Rows from block 4 of a small autoregressive pixel model, named by matrix and row number. Rows with one number belong to one neuron. Each number is 500 + 50 x the weight over its row's rms, rounded and kept within 0 to 999. All counts start at 0. Numbers have three digits each.
After each neuron's rows are labels from the 100 images, of 14976, where the neuron reaches its highest value: "responds to" is what is common among them. Only what is clearly more common there than usual is listed. The data: Sentinel-2 satellite tiles (TerraMesh).
# fc1: MLP up (model.blocks.4.mlp.fc1.weight, 576x192), inputs 0-95
# fc2: MLP down (model.blocks.4.mlp.fc2.weight, 192x576, transposed), outputs 0-95

fc1.391:520448551472594471543509523559521489455594520496501460435530464545533522496477512548508485528465527449545462497495522468488561453467522508454483439454463543530511553504509534546475573670448530561494508459465435554511512497459510597510559464522542552499460473457521512545518465503550549457
fc2.391:522474526507504467539491434495583499571599523405523545376557537500481536524447489441486516480477560540442468466478513498398508498551495422456468430502487429432475485515478498520510410532517541440548526414504477469460500530475565562540440569535490453582573564528617566418573595494563420480
responds to: water; main land cover: water

fc1.330:516607502523556465445582438520519484487607462457515493510448505591604576473524559540483475540447477611476511539442436435430521426431605526553421518451522522553411431549496516527446526507570525458430501527531529501452546465529556468426566525510494535492545529540456509515534609480551498561
fc2.330:498532457533568501502392504503513443465424574629495536526473441514431527506440554433543518475500528448470480503484475505492519455534519320547511505603392506539473520488553428550519467577499511484543495540457471479564444505496473426477539489545498470467564511501575540455445405517475587450
responds to: clouds

fc1.309:474486584472551438440537463470532510419514567407518476501573548597508413457542459529531479516452393406508462454412449447497555483508562546453457451502490462563522398566502477472471531537394580472482608450488471577530559534536557488435417534555531504563549470504497575553408515495561500580
fc2.309:492535483333577533542560509444442497504467525522508542530470525504537547496472583517477457478442603551481539558565495471452464475435499507468520550489487600519539487500472467484503525541577413467517464428540449518468481472516494424476574471545469453446457594461508434386591484512576524540
responds to: main land cover: trees

fc1.29:497532454521593524491473487525412545519525497456527356496483527594503502512511514529505516561561454575485548524432540434552473484467498476451467498489422411501442536476467500498568531576396573430556609547510483529579476582573495423456525476527548433537502453534474557522508547553538570501
fc2.29:520532507447574506557514474481385584469535476566497477585429532521386633454476581510532477520491436484515607511583454497476523510503494524498549579487520568565438450512490530553452499454488548541502469556568511471477440411405515495445545451565516519397565510444545447503486440475491502482
responds to: water

fc1.77:436517543587572474495392493526476527468439546605554496524429484523539426500505402514491465521478459469415490462584538488531497471518512461583453567515472516528468509452517559440482555507488380389554563478595484526564620520510522446484428418550446524531484611538510536586522472581494516493
fc2.77:497611425448543509452493498558418537475403531518468553514558493395511457480525512451485556549503473554508496530481517437473377496479490582441466573439506462476439499549493504473518495491561537522391436474544403540514445542501532563549520513499453520549570365483449530450473535540563524500
responds to: crops; built area; main land cover: crops

fc1.269:571450459505478522504502503519480479483495514565557570435462498621559528489525496432573512511441551507494490525532555388463558526502441538543520572423379524576504482497469464485417486497527400461486518461502566551605611449610534507603544530592518427450529412512545481542516508516529571487
fc2.269:538621489488514505463480536541452497496451405528533478536504459442508539421526474536487479536632450495518485492517510600561515515452455512521473414478533437493577540499509503492494499512463537465499502447505436480501562463550505489457481495371495520528482449419419596447428488559463364563
responds to: trees; main land cover: trees; clouds

fc1.425:527447417511569407454510437540514451551515504467432466586480551586518459383471471466443460533477464460497506422465511404551483522551497430544564475569453467529522510531455464543585439468467407570584556566529491534481535532440554483504518494633490534449468449592444523439549524591520522551
fc2.425:429568549510441568534469545544477483532490372536580582547506441430475567482523493550525507494608441504505484509553503602458431497485434542494441449469536446425454465486453422489529439527498485551439448536483621547460517549476513527493602495483485523539588539439638512561482462536513523496
responds to: trees; clouds; main land cover: trees

fc1.225:507411358582481526525473548489506492592410474455517387448494449545558450562478522460566492517563462470472505497546525394470549449405555436512554460550441512435445540469579536488540458563526539475421562487464454602533593458466506471511475447500429541475548391501519508555555469609413500465
fc2.225:512581465412593573496661502503479581510493597467523514537433567545540488594478455487519356543457516494465546493499436496552414508512366516431512537468534567503543558495470525497478499451532462479562534465474525423448467451523537542436529416506477501539477533446495403481552518474611445585
responds to: built area; crops; main land cover: crops

fc1.39:530416527491546563434525479527520552461493544494489407554500517501489461470474528585521508491531420379463546454518420573549559474424476458532476561540457450509420444518469438483538516508435510361509493513492414524560504517443602536512488530469494548523518469405452452478468506510533512472
fc2.39:480438515545471475470454523428492564544483507574533515516507504447554483524541536566499561362484521495493510484386494502442569490557587520461521442450488547505623556493464617446474458485448515551544538544532453522455560494431446483420562533488481535439433523520466398560469552505541521399
responds to: main land cover: crops; flooded vegetation

fc1.191:472527532419534490542461501557528493452372535500558487480599477631504466524577533414497511531577478554516573473457474510564472526485447465574531520514558545622426432484521464509497503456469509509473536426479538545490532548517608508476519499549491498487530494520473509495512414530490513575
fc2.191:490462464575470478421567515493477557441524480486433519512585492493458522459439449608456571484508541540551464578538567411481485472498539364470542548504554509446500488518516545641467541504531549424489425399512490416529479409510509472539598454580513493498453489598488511447488485502540564534
responds to: snow or ice; main land cover: snow or ice

fc1.529:510566520392553580522420485493426495571470468503509599602462503515522510529487582448514581577425525539535530518483580528485477443485496460501509480438511429570444406384505445530527418542526419517494463410485465580556494537552485508500464461508530515531513558463478552433534479528494598597
fc2.529:493508469422501531542492431495548457418524524504544422521454538514490396470467459522535551524507506568513505475491499508485594486417439476523622479605491466382484481464475602491536545439575575451408480537509499490470476403468530526592477461430517506486452482546514520527472565551510423592
responds to: main land cover: rangeland

fc1.497:514444509544584548464545461572502583503580456469420449538610516449540467468437541528453565469469471497574391548519492498577456543570473498588523560550489443360560489404487529566400501508406539635550501597455610503531547494544565567520536473561497444497498486514478519508496504469531437520
fc2.497:459664507475468401484461525495464510530436421517471488446526474527478641554468462463543521518531544428410485503446561493608525531525385462556485548525532423567458564500532419501446503503531458444443535567482501380488538535484499508393600544554528441476506452479575495479607549388520546499
responds to: built area; crops; main land cover: crops

fc1.454:307503527544540401566527432552502452451546473570444573548503523541552501488467516544405492529534484408450505426470522487551550538393534489505532560437515461502433444470495486539487419583524565546464551534449519510484470513427387575437578516489521546528482474531462502584520554470444539542
fc2.454:664480467479424602413462553461532565612454514459483397487528541434521508533558493504588539509478511588527519468513550536466513443572512479448513450508473547565519480580477461450547598436506447459511513462530534496579445549561612438497426490509502441455538535440551549417463410516583486441
responds to: clouds; main land cover: water

fc1.437:505515524475525531377478444631585534500505528438512447486487547616553514486467541450516506523452489482477464547550390508543426480572413453505477594542481609372496460396514534451504510408419428510526500557436582423465538514516511563476540492446530583463566474474498572474437412525472499579
fc2.437:487547483507400480384453563454520460459450464531385484472433439380449594492474508527518547482474575465465511525428495476521481456436527403606490517481556451584463525501487450571470579539541508481489479519502544436507562534532470519471524494553487477483523443467521527540588503509371517429
responds to: main land cover: snow or ice

fc1.449:481477518551569544551510469454524566407484516527485446487546489437389518509598509464503436473552485505588474453459422487525497505488497459493537508534491453585500502497568561469431467543510581590522509493524655638458546499501474500449569485510517450426510460567478425539476455502526402512
fc2.449:476482456613482493465483522529420555571533374492429538461587475540533593507573520544417484501547511457500506559502513436539441515525513450398510534479516497564539496434506446468398476473473486455561483433405503550460423479508509464434489407583556474522456545555500417372503476407586515512
responds to: main land cover: crops

fc1.543:493476482496551476424500444603543401399529427495547393542500556626617464503463412517472445596462532445551533491546382485531499509580432448517480557518458559497432480436557561506482519505520489545516558527489568470479547525482522521505542510521529507459571503438558498502537460495569484570
fc2.543:453565484501436573455471548463545499510490503511459590488474429402534608521428516436511488482478542475518543578495485526497475443511456414515594550544557458570538506465463439516508524546495516516494532517532538383475570530502452468473561517415494517466539482512544474515542461415438513509
responds to: main land cover: water

fc1.264:468478419549513419469531478470526395554587521489529388569430451542569411509486474559525482503529502475535580523528469515556509451499463541495568597415484555391495543449463478514541515477481521503437559668532483402484519465496538516578456544460392560547463506475628522522546425518487509404
fc2.264:487574539424450586559355528501500421504491522521525493475495425410488561540512560473571488447453559436505518441515575482498500525532493560574521506517579430641514493512468510551522407578494493509516557536476547524547581588544414515437637583424516488505576505499528500530503493444474508429
responds to: built area; crops; main land cover: crops

fc1.360:581535503507544557505487545499499645473460517479465544424559608548461518594517516449496418453437479469534467484461486408488569504624562537488398483552441533510513479559550500553477589495485493556553521474487534514492502597460543495501488378564547403546566445465464506501513499472517522695
fc2.360:457501440576517534545556478441532430565535426472490537462472443586555473508495468476546512556519413532480431436460448509565449480455463378506447429555533535545461557473463533555510609516560508581509432559448541545493484548503541526468440408498517549539519478427516550560457442526391544464
responds to: main land cover: trees

fc1.56:493395452501507494509519542585532449459509559377433428425508557568499414469474500467508503537514472525478490441486458496535576489454535434535469459607467405524399475483526508504577507598519580477400535473467524568569511599516507490594417554423521556595546498595470621515488534554478482524
fc2.56:485567518582568549504497464580507569487455472511572479542502501429538408533552449499511444505557482543551502508502469506521455464505477646572465578429533494437596563526491604498448506555371513461536470474570479488457457460506532503490563441502469495443420419466437424414505517507559515511
responds to: trees; clouds; main land cover: trees

fc1.74:543521562514582469497554497536511501460527519609520465531475486509589547474588499560494522514545417514477518495475513453490430469489590487416510350505471572434531438523500469464561516506508467502632520481509552494612429486414501513534436545479503491536445467450460551443463532542521446598
fc2.74:544459430455411543444514463589514457434492571432497466521572488412447525508474490484555512488464547458534520399501635449576484446559461545513485476591461577534476548534492422565485535535617532529457480490411522421521465473528465508445526589524546456506498434520558582547482460550573523493
responds to: bare ground; snow or ice; main land cover: snow or ice

fc1.212:463451489492488496550528435533534470436520421462502506458509559570484506519551472495438456522514389478481472512524455426520470541493487500574488545534490434518448503468496515524548590535498518618468555523491581522488572552500556459534640517564539528423527417505506481484537565498457478558
fc2.212:446553508526494623455542509556422480452547564408512590572500548474509568477479460513430555477562542543582448503498600462591563532524466510414561507522557500573541495502541464468469553534470478501524512528463428420486486522410554424399495470520501412539510476590587463480516453456637540449
responds to: crops; main land cover: crops

fc1.444:444567475439454446531460554429461418534468522503586574533495461505558518539427550472470549519476498551531600483482555571429508466467436460501558507417569558622447500470556437535600439493528342419405498462549410501472472556523486496473443578507512511504529508483470531538545508519484569501
fc2.444:509487499386471518545489485509527486377518679520486467514486509407491428362466529531528525467437541571627507495546447474455511503458471494527530500505456486322462487546459566530541472502529589452514440480536464515513498446517447519593523541466472466457507567512479489467460517546429448499
responds to: main land cover: rangeland

fc1.397:461526430487568452485534480562517477415534507506528440566465515547463503370499444635519510460507464486472415439543493519516530439449478460541490491520532405564485483532443517496497488664551555492468537572601524543533474521465654500511438586499518517479456517571506492435494569416539465559
fc2.397:502539607559516496475493481534537455572484515520461591419574541452522598584564462429541529411463576538572482532475382504452466440527527508528427550432491442430519477494478514441626571522403449440499448499356464491481549575538476458544527523438522513541414481489508554500473517609482574540
responds to: main land cover: trees; clouds

fc1.472:542519529391525564469470453597491446478515494443534504515546506592642563484413462481502563561420546500461519538538487554514467464559445442488503526473488551428481503330504484493566440407447356503475440538464482529500481507569562509473479572423538504482485482474523556523492465513485514546
fc2.472:461543438498442514476408550455623563451429553482392485484432436412527516480451531448546501475440595508523529508451484509489486436387498471596496481515502476525450562477421488578535573461494548523511500471603461377465550532496468541539540590455468533422473495455461522555548468497415471451
responds to: snow or ice; main land cover: snow or ice

fc1.463:524499486512512476497498521542530481478449553497572525498537502601467469552549476430546440451506469431502473524481503383492493469529424552434454537395583479511465464471430436455511560482486514492571556453559571551474539551543557539516523496540505456565530442601446480500518505507517479580
fc2.463:431487526358441558594495560392495511516548447440546393526469509524552520463514526517423407567491489495465466539484450526524534509501556502487485454475451492579534508441517484542452404456566476451433451454575497459513515525554491496524587432550487554470458607508526581551517522430577449468
responds to: snow or ice; main land cover: snow or ice

fc1.185:485491511534473484485478460464530463432549496476468514507487625519522579485549519517483526560510489414505492496443381534565596505490603476501538526521473605505525486546483436481355497431460426478449578545605465545552421437505512466556473501419548567450351403412536589541470505366540391470
fc2.185:490543498527528513540467458542498474473447420489471461503466386450510398467542486479516507458528554528548518470546546511496453499522513467563466504534591413427479544465584600526483524615440553553506462554490449516489501497440521459483544568573494546507545455508451521443459522680469521542
responds to: crops; built area; main land cover: crops

fc1.134:491548458508572598440440517541541522404443443502575535504544506584499496423524608470391418489489406568442422540555536494584410519520487489511511545563472407428480461380477460476461498531410541570543555417502534587454456543484579519503553479463536487508501494489449411404534442497560565499
fc2.134:446556483481483536439484517477528538531516399456438465542550505491483589485507458574547539464493559488480497530493529558528525521617424423557500519533525468486515513469448526522488565551519617430413576535415533455519537417488510409513499440454537496527483577472541531463558491436552487603
responds to: clouds; main land cover: water

fc1.465:489509439596522418576470501510536555473476521416494617406523454610414491566418411525507601502522567469476429489486611506453525583466506563579490448575503479618466520539535505475572501512548498540459474497572380483518421477476576463518529485537462408536612476479415537494529547509485560607
fc2.465:510458476554510592526570433555535562447518631524520578519488440493443459404608459507595524444543493614496494440488437531529476495510491467489484506487506474489513476451523536480465497501408543507502455486494491538509483479457500438525447487537438501467474622498462420469514394492533418512
responds to: main land cover: water

fc1.202:533447462528531467567518473473466630495507537456505573390532451534414519532417410590536461492493547499444483417518623497421498579474567554588488463535503446530547562516537469469513464493665541494473463493621393448486400436531542489482579540465482449537544496516446499489497598508493540527
fc2.202:519406470506540641546504431578516570491501629439571615512478539511501462469554493481508440422521480550487544468509411541467498558486491558451516434470516485462550477525481529461557451502483490483549512456535457552474491457518477441554412460553478582510479560533414446455462458493558442495
responds to: water; main land cover: water

fc1.469:551540569485624461461438488512536479458590527505541548541430568493582503509517496595499420485478349542475514477534485466477433465452530510588475493500527496539482483506507482487496590613401521583469568547407502531434461466438560466492454482475516509630472557496451515437538553449559427565
fc2.469:587501543545483467402417511475513500466513524451522484469549489458472477512517473520570451485438385470526498459557487471566484461422524452600547470539627445507471407433524428475553568567411589528465526539480599444433532461570498524486439499530507488475581538501554539495546590482556465539
responds to: water; main land cover: water

fc1.118:578516501534498506517560439439498506467502495527506514416392561495475510529441374584487455523420488441532441487498542469419571549509581584476471460535484435442527583577571508490526490557621581555501493499562503434476514465475481453531541477568563469501532466465473483489515589458482526580
fc2.118:519465521505576571535481442541481435528532600458637586510501572499507488505544503395498465478531465512514478470473405601561487541577468525437483480517529471465564480469482458374515466528490451562538565541450507574503525549427471464461385405368481549539489543436518432499500431423567467471
responds to: main land cover: crops

fc1.418:509523554566531478497493524537590454540478470470484499537504554518444471488602465553494406402504443529422529431509566481472531586488553553525437496574496560570506492607540467567532530501563603378516542381496500561430446448465497496446557474506450532491504538462471490507473518459535520508
fc2.418:532397587419520473357602450526463461551590488516580510508516502531418520438411460529489484499499394532489454560516500570508501482555459494453511516467468551491469489528516496442497516573578407480410547512399572543563528422530505409526418451539491484535451541549553511492491459523571522563
responds to: water; main land cover: water

fc1.242:549507392498484550521493579539473482525619565499520516477491529525459524320571398506508437548483437466493494482589449477521517458505588488602412459513511478509542556550482510456563563459450552494441495563620503506552625471505532532517498511484509465502421447537501499530524390526524572472
fc2.242:485536616478555436496490503421537555446475452475447521475514516500601512581419599498487614383560534526463472467448550448510534563584456521502578536441455447491471447418435543496425505575497401526551529455443511551535415523534466492444506485474503568524522562430526544456435557512519464488
responds to: clouds

fc1.521:471522501451498470506449467649528399458526540441523465466514579581533528467489531450466516502473544522477550495518490506528493462519468448528474557496506585350381503507487499480531551487511389411523567546517420519447509505482564541533555505506491568549585508479578493480516464555468598576
fc2.521:499524505433474571448538487486497394488506565501481547584469439424478481489481501519436568514471557523492516510472499490448499476427513433563507541460498539508504466581495568631546553559508523545468423542558572340481458533528504490533498506505485474505504510518560547551480436587351489477
responds to: snow or ice; main land cover: snow or ice

fc1.378:475505512525530478507472548581572514475454528472489579515502453554586493603442486520499620512489543586454564554528568508479516510530476526590467504532499583744484515452546470496553475417533400452461498441512435524490445553533554505452455524564521432563617517471446521513534508541534556586
fc2.378:480419475452429496505510479513605597458515601444435556525461389457502443381363520516619434451439523642577478467533489539560463455434480507604553463510449495483418562489519614539536547521487580491443449471498485449525575454577498517554522543438473507489422549499513477499535502557461426489
responds to: main land cover: rangeland

fc1.485:544494497515604473514448521534552407523480452436511520480472513593467547393532453584535477527478452404457498514448466561474493432495511490578448605492424507585463434536429435520556518539435479532503568500584541555503627441550502497384441516497576515578499462416473548493517508576480504499
fc2.485:520507512563458462578530456506462522580549488498582460508454411484529460567411505504458537453496587524516551474559467409444511569485441611530585440524493438424536542424483585524532565477563448380548468532517424488466442510389514556568562496494412471487544513570487354501498527493433580482
responds to: crops; main land cover: crops

fc1.17:516463419464511479410496492545535499477520613630422505518513566553526477561547477505527494574433444525420505406494479496515465536359489488520563430509415550554417545446519528470494458547410479550516561534509475532464478533524550513550592491483477486440448537559560551507535550478438497576
fc2.17:488476530522444493582588517454534493493465493432565443520500442484532464484468478551463464476595482543547444485407468509511520478561554522437512568532575427447568511502463581476545539469512490416458527503527515558486559468453487507510436528467512486531482576460467405430569412566570495475
responds to: bare ground; main land cover: rangeland

fc1.271:557522467492651465458455502493581481482496424436536497496516570545432492482674471582476539540494481523438453515506415528549635493495514561597480448512455559547433544458509511521570472501550476445513474471500542521505557426490549491514445500492494547537509520525538464428438435512505555506
fc2.271:584469541595473499452474473450552541478552512508489471523544484510429485520498497473474539462429409521504498487492472494558512604522502439482497484493536530480514502535447524556456413416467476548454503519535621479546620466574572443526461595474534527485484564445485497439449448537483443403
responds to: trees; built area

fc1.124:458501439572529522504459451546492432429494454488513463589483507681572440549489491515459581583541455407554502485516449491590459543460468443515559479469522506589478493457549542495548489538507477566486533422533577488518553476504570512504572514490477490471550460402565474474572436487558486505
fc2.124:486524471571517549468476503567506562535513440484521567485530515484467601503579521396539491475527543527484510537509545469498528456567463481480582565569581401568563510461524443486460411523404555496594519448484476483493533551459478409482584506573501467460526538530512451450505495433545453505
responds to: main land cover: water

fc1.483:469522493510611574556515488522459483456534534493576473528495457568484463532445430546523504482580416458473531415523567433504470532442471481502469475494460530541467575510415488575489589403464483517477579585426471530504564501401540576644500495497481525484600482553552567376538548526559543506
fc2.483:546466512518374417424485502495595493577460525477394512458509601463474482482534504412517477514396596583513489535475464476535507452516527466504583539509592455506492450434594469426495459559467456448464494405490596499516467572588466451385556476537543522500465486458483494627516413496399494514
responds to: clouds; main land cover: trees

fc1.176:495514469484492546491546468515493400531446612508509422427574507475444605504464610416479487541456504575567490507477374553553465507535449456541571498518466519402503542415450578441518576494371455561520500583502614629514523605531575545474522496495550509527563475577488496520475531533492430546
fc2.176:516517444544429429503400531460450531376403405528428449472498510497509569473508528574444561530558569473494476551469534421578504508516514384526429444543479422546495466524471567580412575482555557427530453480472506567525460442464501495498475387567522493464481465432537530436513544477456545507
responds to: trees; main land cover: trees

fc1.217:532490514426567382516441495603468507509500499481460476579499482485545573472487508482543573541432557518412515483514567522455523536563539465560508473550505528507485484449547489557539408490501452401499520550533400487519518477480457483496448481505468570540482561476550568487498494491512567526
fc2.217:523481504420482476543545450455549455506494585492534476529442454474472437467388431514559523512429458528496496464481486589406519483424494485520565458545419524496415545583501515484536593470508395518418447519524508380433483420550489539562490575486450476487517437445479520549484493583448475527
responds to: main land cover: rangeland

fc1.127:513483475535599567432477507586589485524440572542595507562502502528561502473393504453567477560655493473476505511554449481470464513371546442509529515456543532559410499465505433489548520497465507435516472448477529491513550440515552573510518435439481491496615531426565484455559570552408512533
fc2.127:456434493413580553532563475507524554524459548473525470510568502498536456500517428477470483511390460465557494528383486410474522537576442469487488491560509497519475509538461549463515552480489528552520507478416469470565578545516474490542460569480552471603514404538357477504455449427507443498
responds to: main land cover: crops

fc1.90:480476433566610612532498483477504506469549559566474541509513537526456418515554511451528508503446468445350518516416472486511607475507503536571513422409553590520472590460439509556486484584473499495516551518391567497481487470411476601457539525552522557556548488501478574448524501644521526436
fc2.90:520520537472425409477494523521526461541431459466562467502477571452537503488413458582523474475536520509609458440585520533458432519433538437468436484553531378502474366495541453398549548410516516511493449523585519528565510528615528391517439484453473480459458541475483420585522508386481469563
responds to: clouds; main land cover: trees

fc1.433:438497555581566491458500424551499532548574505440564465481469514521513573425483506463606407500482446445513487499583457423526493472548455392501522461574531438488533473517421458422518588589493459486526554571486493521606440596486511518507523510485531466581448434525463438443616626554425505507
fc2.433:572473480436445460506505580479472502458391543616373489538538527496513477580533439399416638493461494575456500498387484544442534551478487559537453508509484485463480492486539564518456420481584573547439522474535530481436611489540455390447563488514515536469531480458537613550430441475499501468
responds to: trees; clouds; main land cover: trees

fc1.500:481470468476474374427468419475523596455533491556558422666544541527474567539544499495386525503487394468504492471509484442462490571433446416504557512469518482440483413395377425414517490561513505566473545500469528529523539576450582404440461501504496521599535495466497527419556460511576418532
fc2.500:563506492551522579562577533528474450558479530461510587379457447514552505438442565528588446545498532496463502514474477470496505436516546548503456491520516564534516556576562600618470473468504503425472511573534507451491547454575368555575506541541511495412523454550477466520477564495358522482
responds to: crops; main land cover: crops

fc1.507:562612483484475530541415529497540525480454568506579614451490452483487559530425549444469560485448453558491446546518618509516469480466473455539523479459526514466419457523498432578567410453448366495464473356446449566506414548593577492493416485441528490542586520483398469477489469505510584570
fc2.507:464532421491525484517485497446591522452524595468507460534446533509506375451522507498538541475514544669558532477519476498535489503452476502576504506541475509424447541482507644594504506444480664453415418471553495552532520431457520526583483517520493505472460546468486535504486534568446398498
responds to: main land cover: rangeland

fc1.405:524528449553444396490491509548550453470426544450563570462409507628450443553545464529531495512526544492455545456520505488505493545464509532538456504534518604659468496571548545395552572482603486472463535425523436385469481529509524560496576547469491517532595523510488536524610493569460506501
fc2.405:552365512503436555391519439547445606431546584527498576533488451445422536404511553500492482435498522577551458507544450451483466483493530467550553498476530521534525484516559512509518499571447544460568478459477522491479543493542474484550447483569499479516478532568479514471514442526415510466
responds to: water; main land cover: water

fc1.41:459499600428585583534462467479492525501475341477556460622401507562511526483502435538543533537524433377528501484504544571517501532492525481430527533572522488585537502429483543515485419577567536545497509483456636454465513480462445416463568540563501581420488510574544507488477474448543419525
fc2.41:474518488585514589425520457475450496515559437532491481519510516428557510501444547527441462477445521506541498569496620529499497403429555544419552548459464483508465537507458312424413510496601459514452515533510451485477466500459472400425471528544502553526542489549493460508509456430599515508
responds to: main land cover: snow or ice

fc1.125:467459493518605493527388476514469423540550470539497456496414543582482561437539520544457498580528346474463516431466454493544511476502483505501609503517431496500479482452519468552502430560424517493542604525502479524621484569465553544561576494477515502402522472462515528494584403548476529507
fc2.125:430489433402424524555402549510517508451511485490503383535476434496484469398459528609475456579548520515563508526471554568451487498447515474416526468503495450623566502512547576502451494512497571536495512502522504504485482475509496480552500563511485501523462495493522543556459463472479512499
responds to: main land cover: trees; clouds

fc1.105:477593509523479434623422536483571602466438578477608490487516486584430574507593592400495534479597469516510523516385566592551506516465447478495539490513545523580489487471552479397548493468491413506428457478580434573458466459477521493475469525484514599462519471566439479497484482582441556482
fc2.105:469469500568580520503552529466472504493557484516412487483560486455515449473574509621449601492526569483535530546488483382428465485473537473435413520393495548450530440502428565575452520427534553459515370453490496586491429414515504469556505465603504546493536586533445480436427446548492481446
responds to: snow or ice; main land cover: snow or ice

fc1.504:515581462467473529489411524598497551457425531522592547497482461601498515551543529472537503525561509540428496438440493516527409514504486423508507477469537499649405449536545503409538452449520382449465573428494443465482461570503554505474516523477460538548512490473494545435545451569501561451
fc2.504:546363465468462554456528480517509538455565516476474547571445477467463497475515488583497500477494518588552506530521503462429578408429576452499588534506467505535564459550488584570519550564487579452540418391480496475461511393528496476656504527563518513541462473544455505519454525608380504539
responds to: main land cover: rangeland

fc1.139:516491521554496511514535603464470436482573416511541441605452514458575432463425448551482470527561519448526515466462520500547547464532456495467560477457546447348505504551481467598482468550573505517511548534468509490500455420514517449454484539506437434449462518467569450564557491465563423318
fc2.139:489597483485502521410508554531511442635575463571517542489508525469536517533514555406447440414467525520533531482499577516471539490492478578452540636485551512548569530525444429507481423494462454494479515524507438517487489515505454473483604616498518491475545496562575473504536483444578560506
responds to: snow or ice; main land cover: snow or ice

fc1.155:538527523528499445563508514530563561501392591498527530425477417570409482547468407483505593502513538504517508468471605501417540576510537571549532449581469529659521491504519516447500429498617537459498535445472395516519463537450474483481439493541479449583632484498490517433515515483476537605
fc2.155:500358479561539547579540427503516587453529579485508500499498525565470409449429487535541454404497470554545399495530470461518481493513511388485460502482479448426407542474531583470495546448536474505468412475450471548479399348537438534550495399453478575487428451466443479462490502557494488567
responds to: built area

fc1.219:513437607514558461524348542552474456521440552532540550553406523555490469576539490545526454485548498548451509441433464517534581458458514452536508557528493386535495488458506570574526512458355504470548545481515578484531571431511500539625495547529447581530645582538404439523432502531496485516
fc2.219:498512520552555543463557460530453480497593453488546544424478484505472491501500607506523476535511555430542551497647513359512480529474512564546445529513505582506474460493484463613494488524477487472475467507530425496507483516415445585552546445509411439454471517347502513405597437575460479396
responds to: built area; crops; main land cover: crops

fc1.15:481501472470520464425449473554561476547529526457484445483537512604459505534572518472547450436519482482550489516453351508605445566575468483499521581529502562431482476522563521498565525480465476588430558623481616440465573518451535545554575472547445562476504450543562595487471423537492446517
fc2.15:513544491568470526433411509484414476459555456504569560479486393462444623474546498582441583521499532488468462475478557433489476508469475463508496517489546467664507515530549477556465517584510510479521489476432583475562494560504489455458536529627548439514546525538573517485488473436480560469
responds to: crops; main land cover: crops

fc1.435:534560543469531460463405574574573417508496468485637542476526509592527492450502454475532500482478486487449442503432532482477456477536566587502425460420460517616487488493451506536440533483502466462633543448525476576566589513555571509552575582530505573547589470466550538419488438450527466504
fc2.435:475508424483504560489523484498526581536516491453414462586474424565513518522444436487453479591544516455605558507496478561557480547438421399502554545478455511460479505461502442486431558471553408499460555506533567441467373473508540555514508444396492491537380464432467516534468391533516481500
responds to: trees; built area; clouds; main land cover: trees

fc1.149:491481506497513462462472439511506498496523469480477497552502413535509477472505420521531507558541490620563492466438542540476428449550470538481393528526526446515433538507372412467514606533499488560451567511469591545463516531594549504482520488471503501591501594627541573446473454487437578511
fc2.149:427575503473501553536532528476487522482586529476598516545498592443560534526500546507536490503449512398461494485476501465490498528443476493491512507443472572495542496542530525542415427479451489432560476440557486499527480396497554525444550440438497572443485474383509469509503584526512496547
responds to: snow or ice; main land cover: snow or ice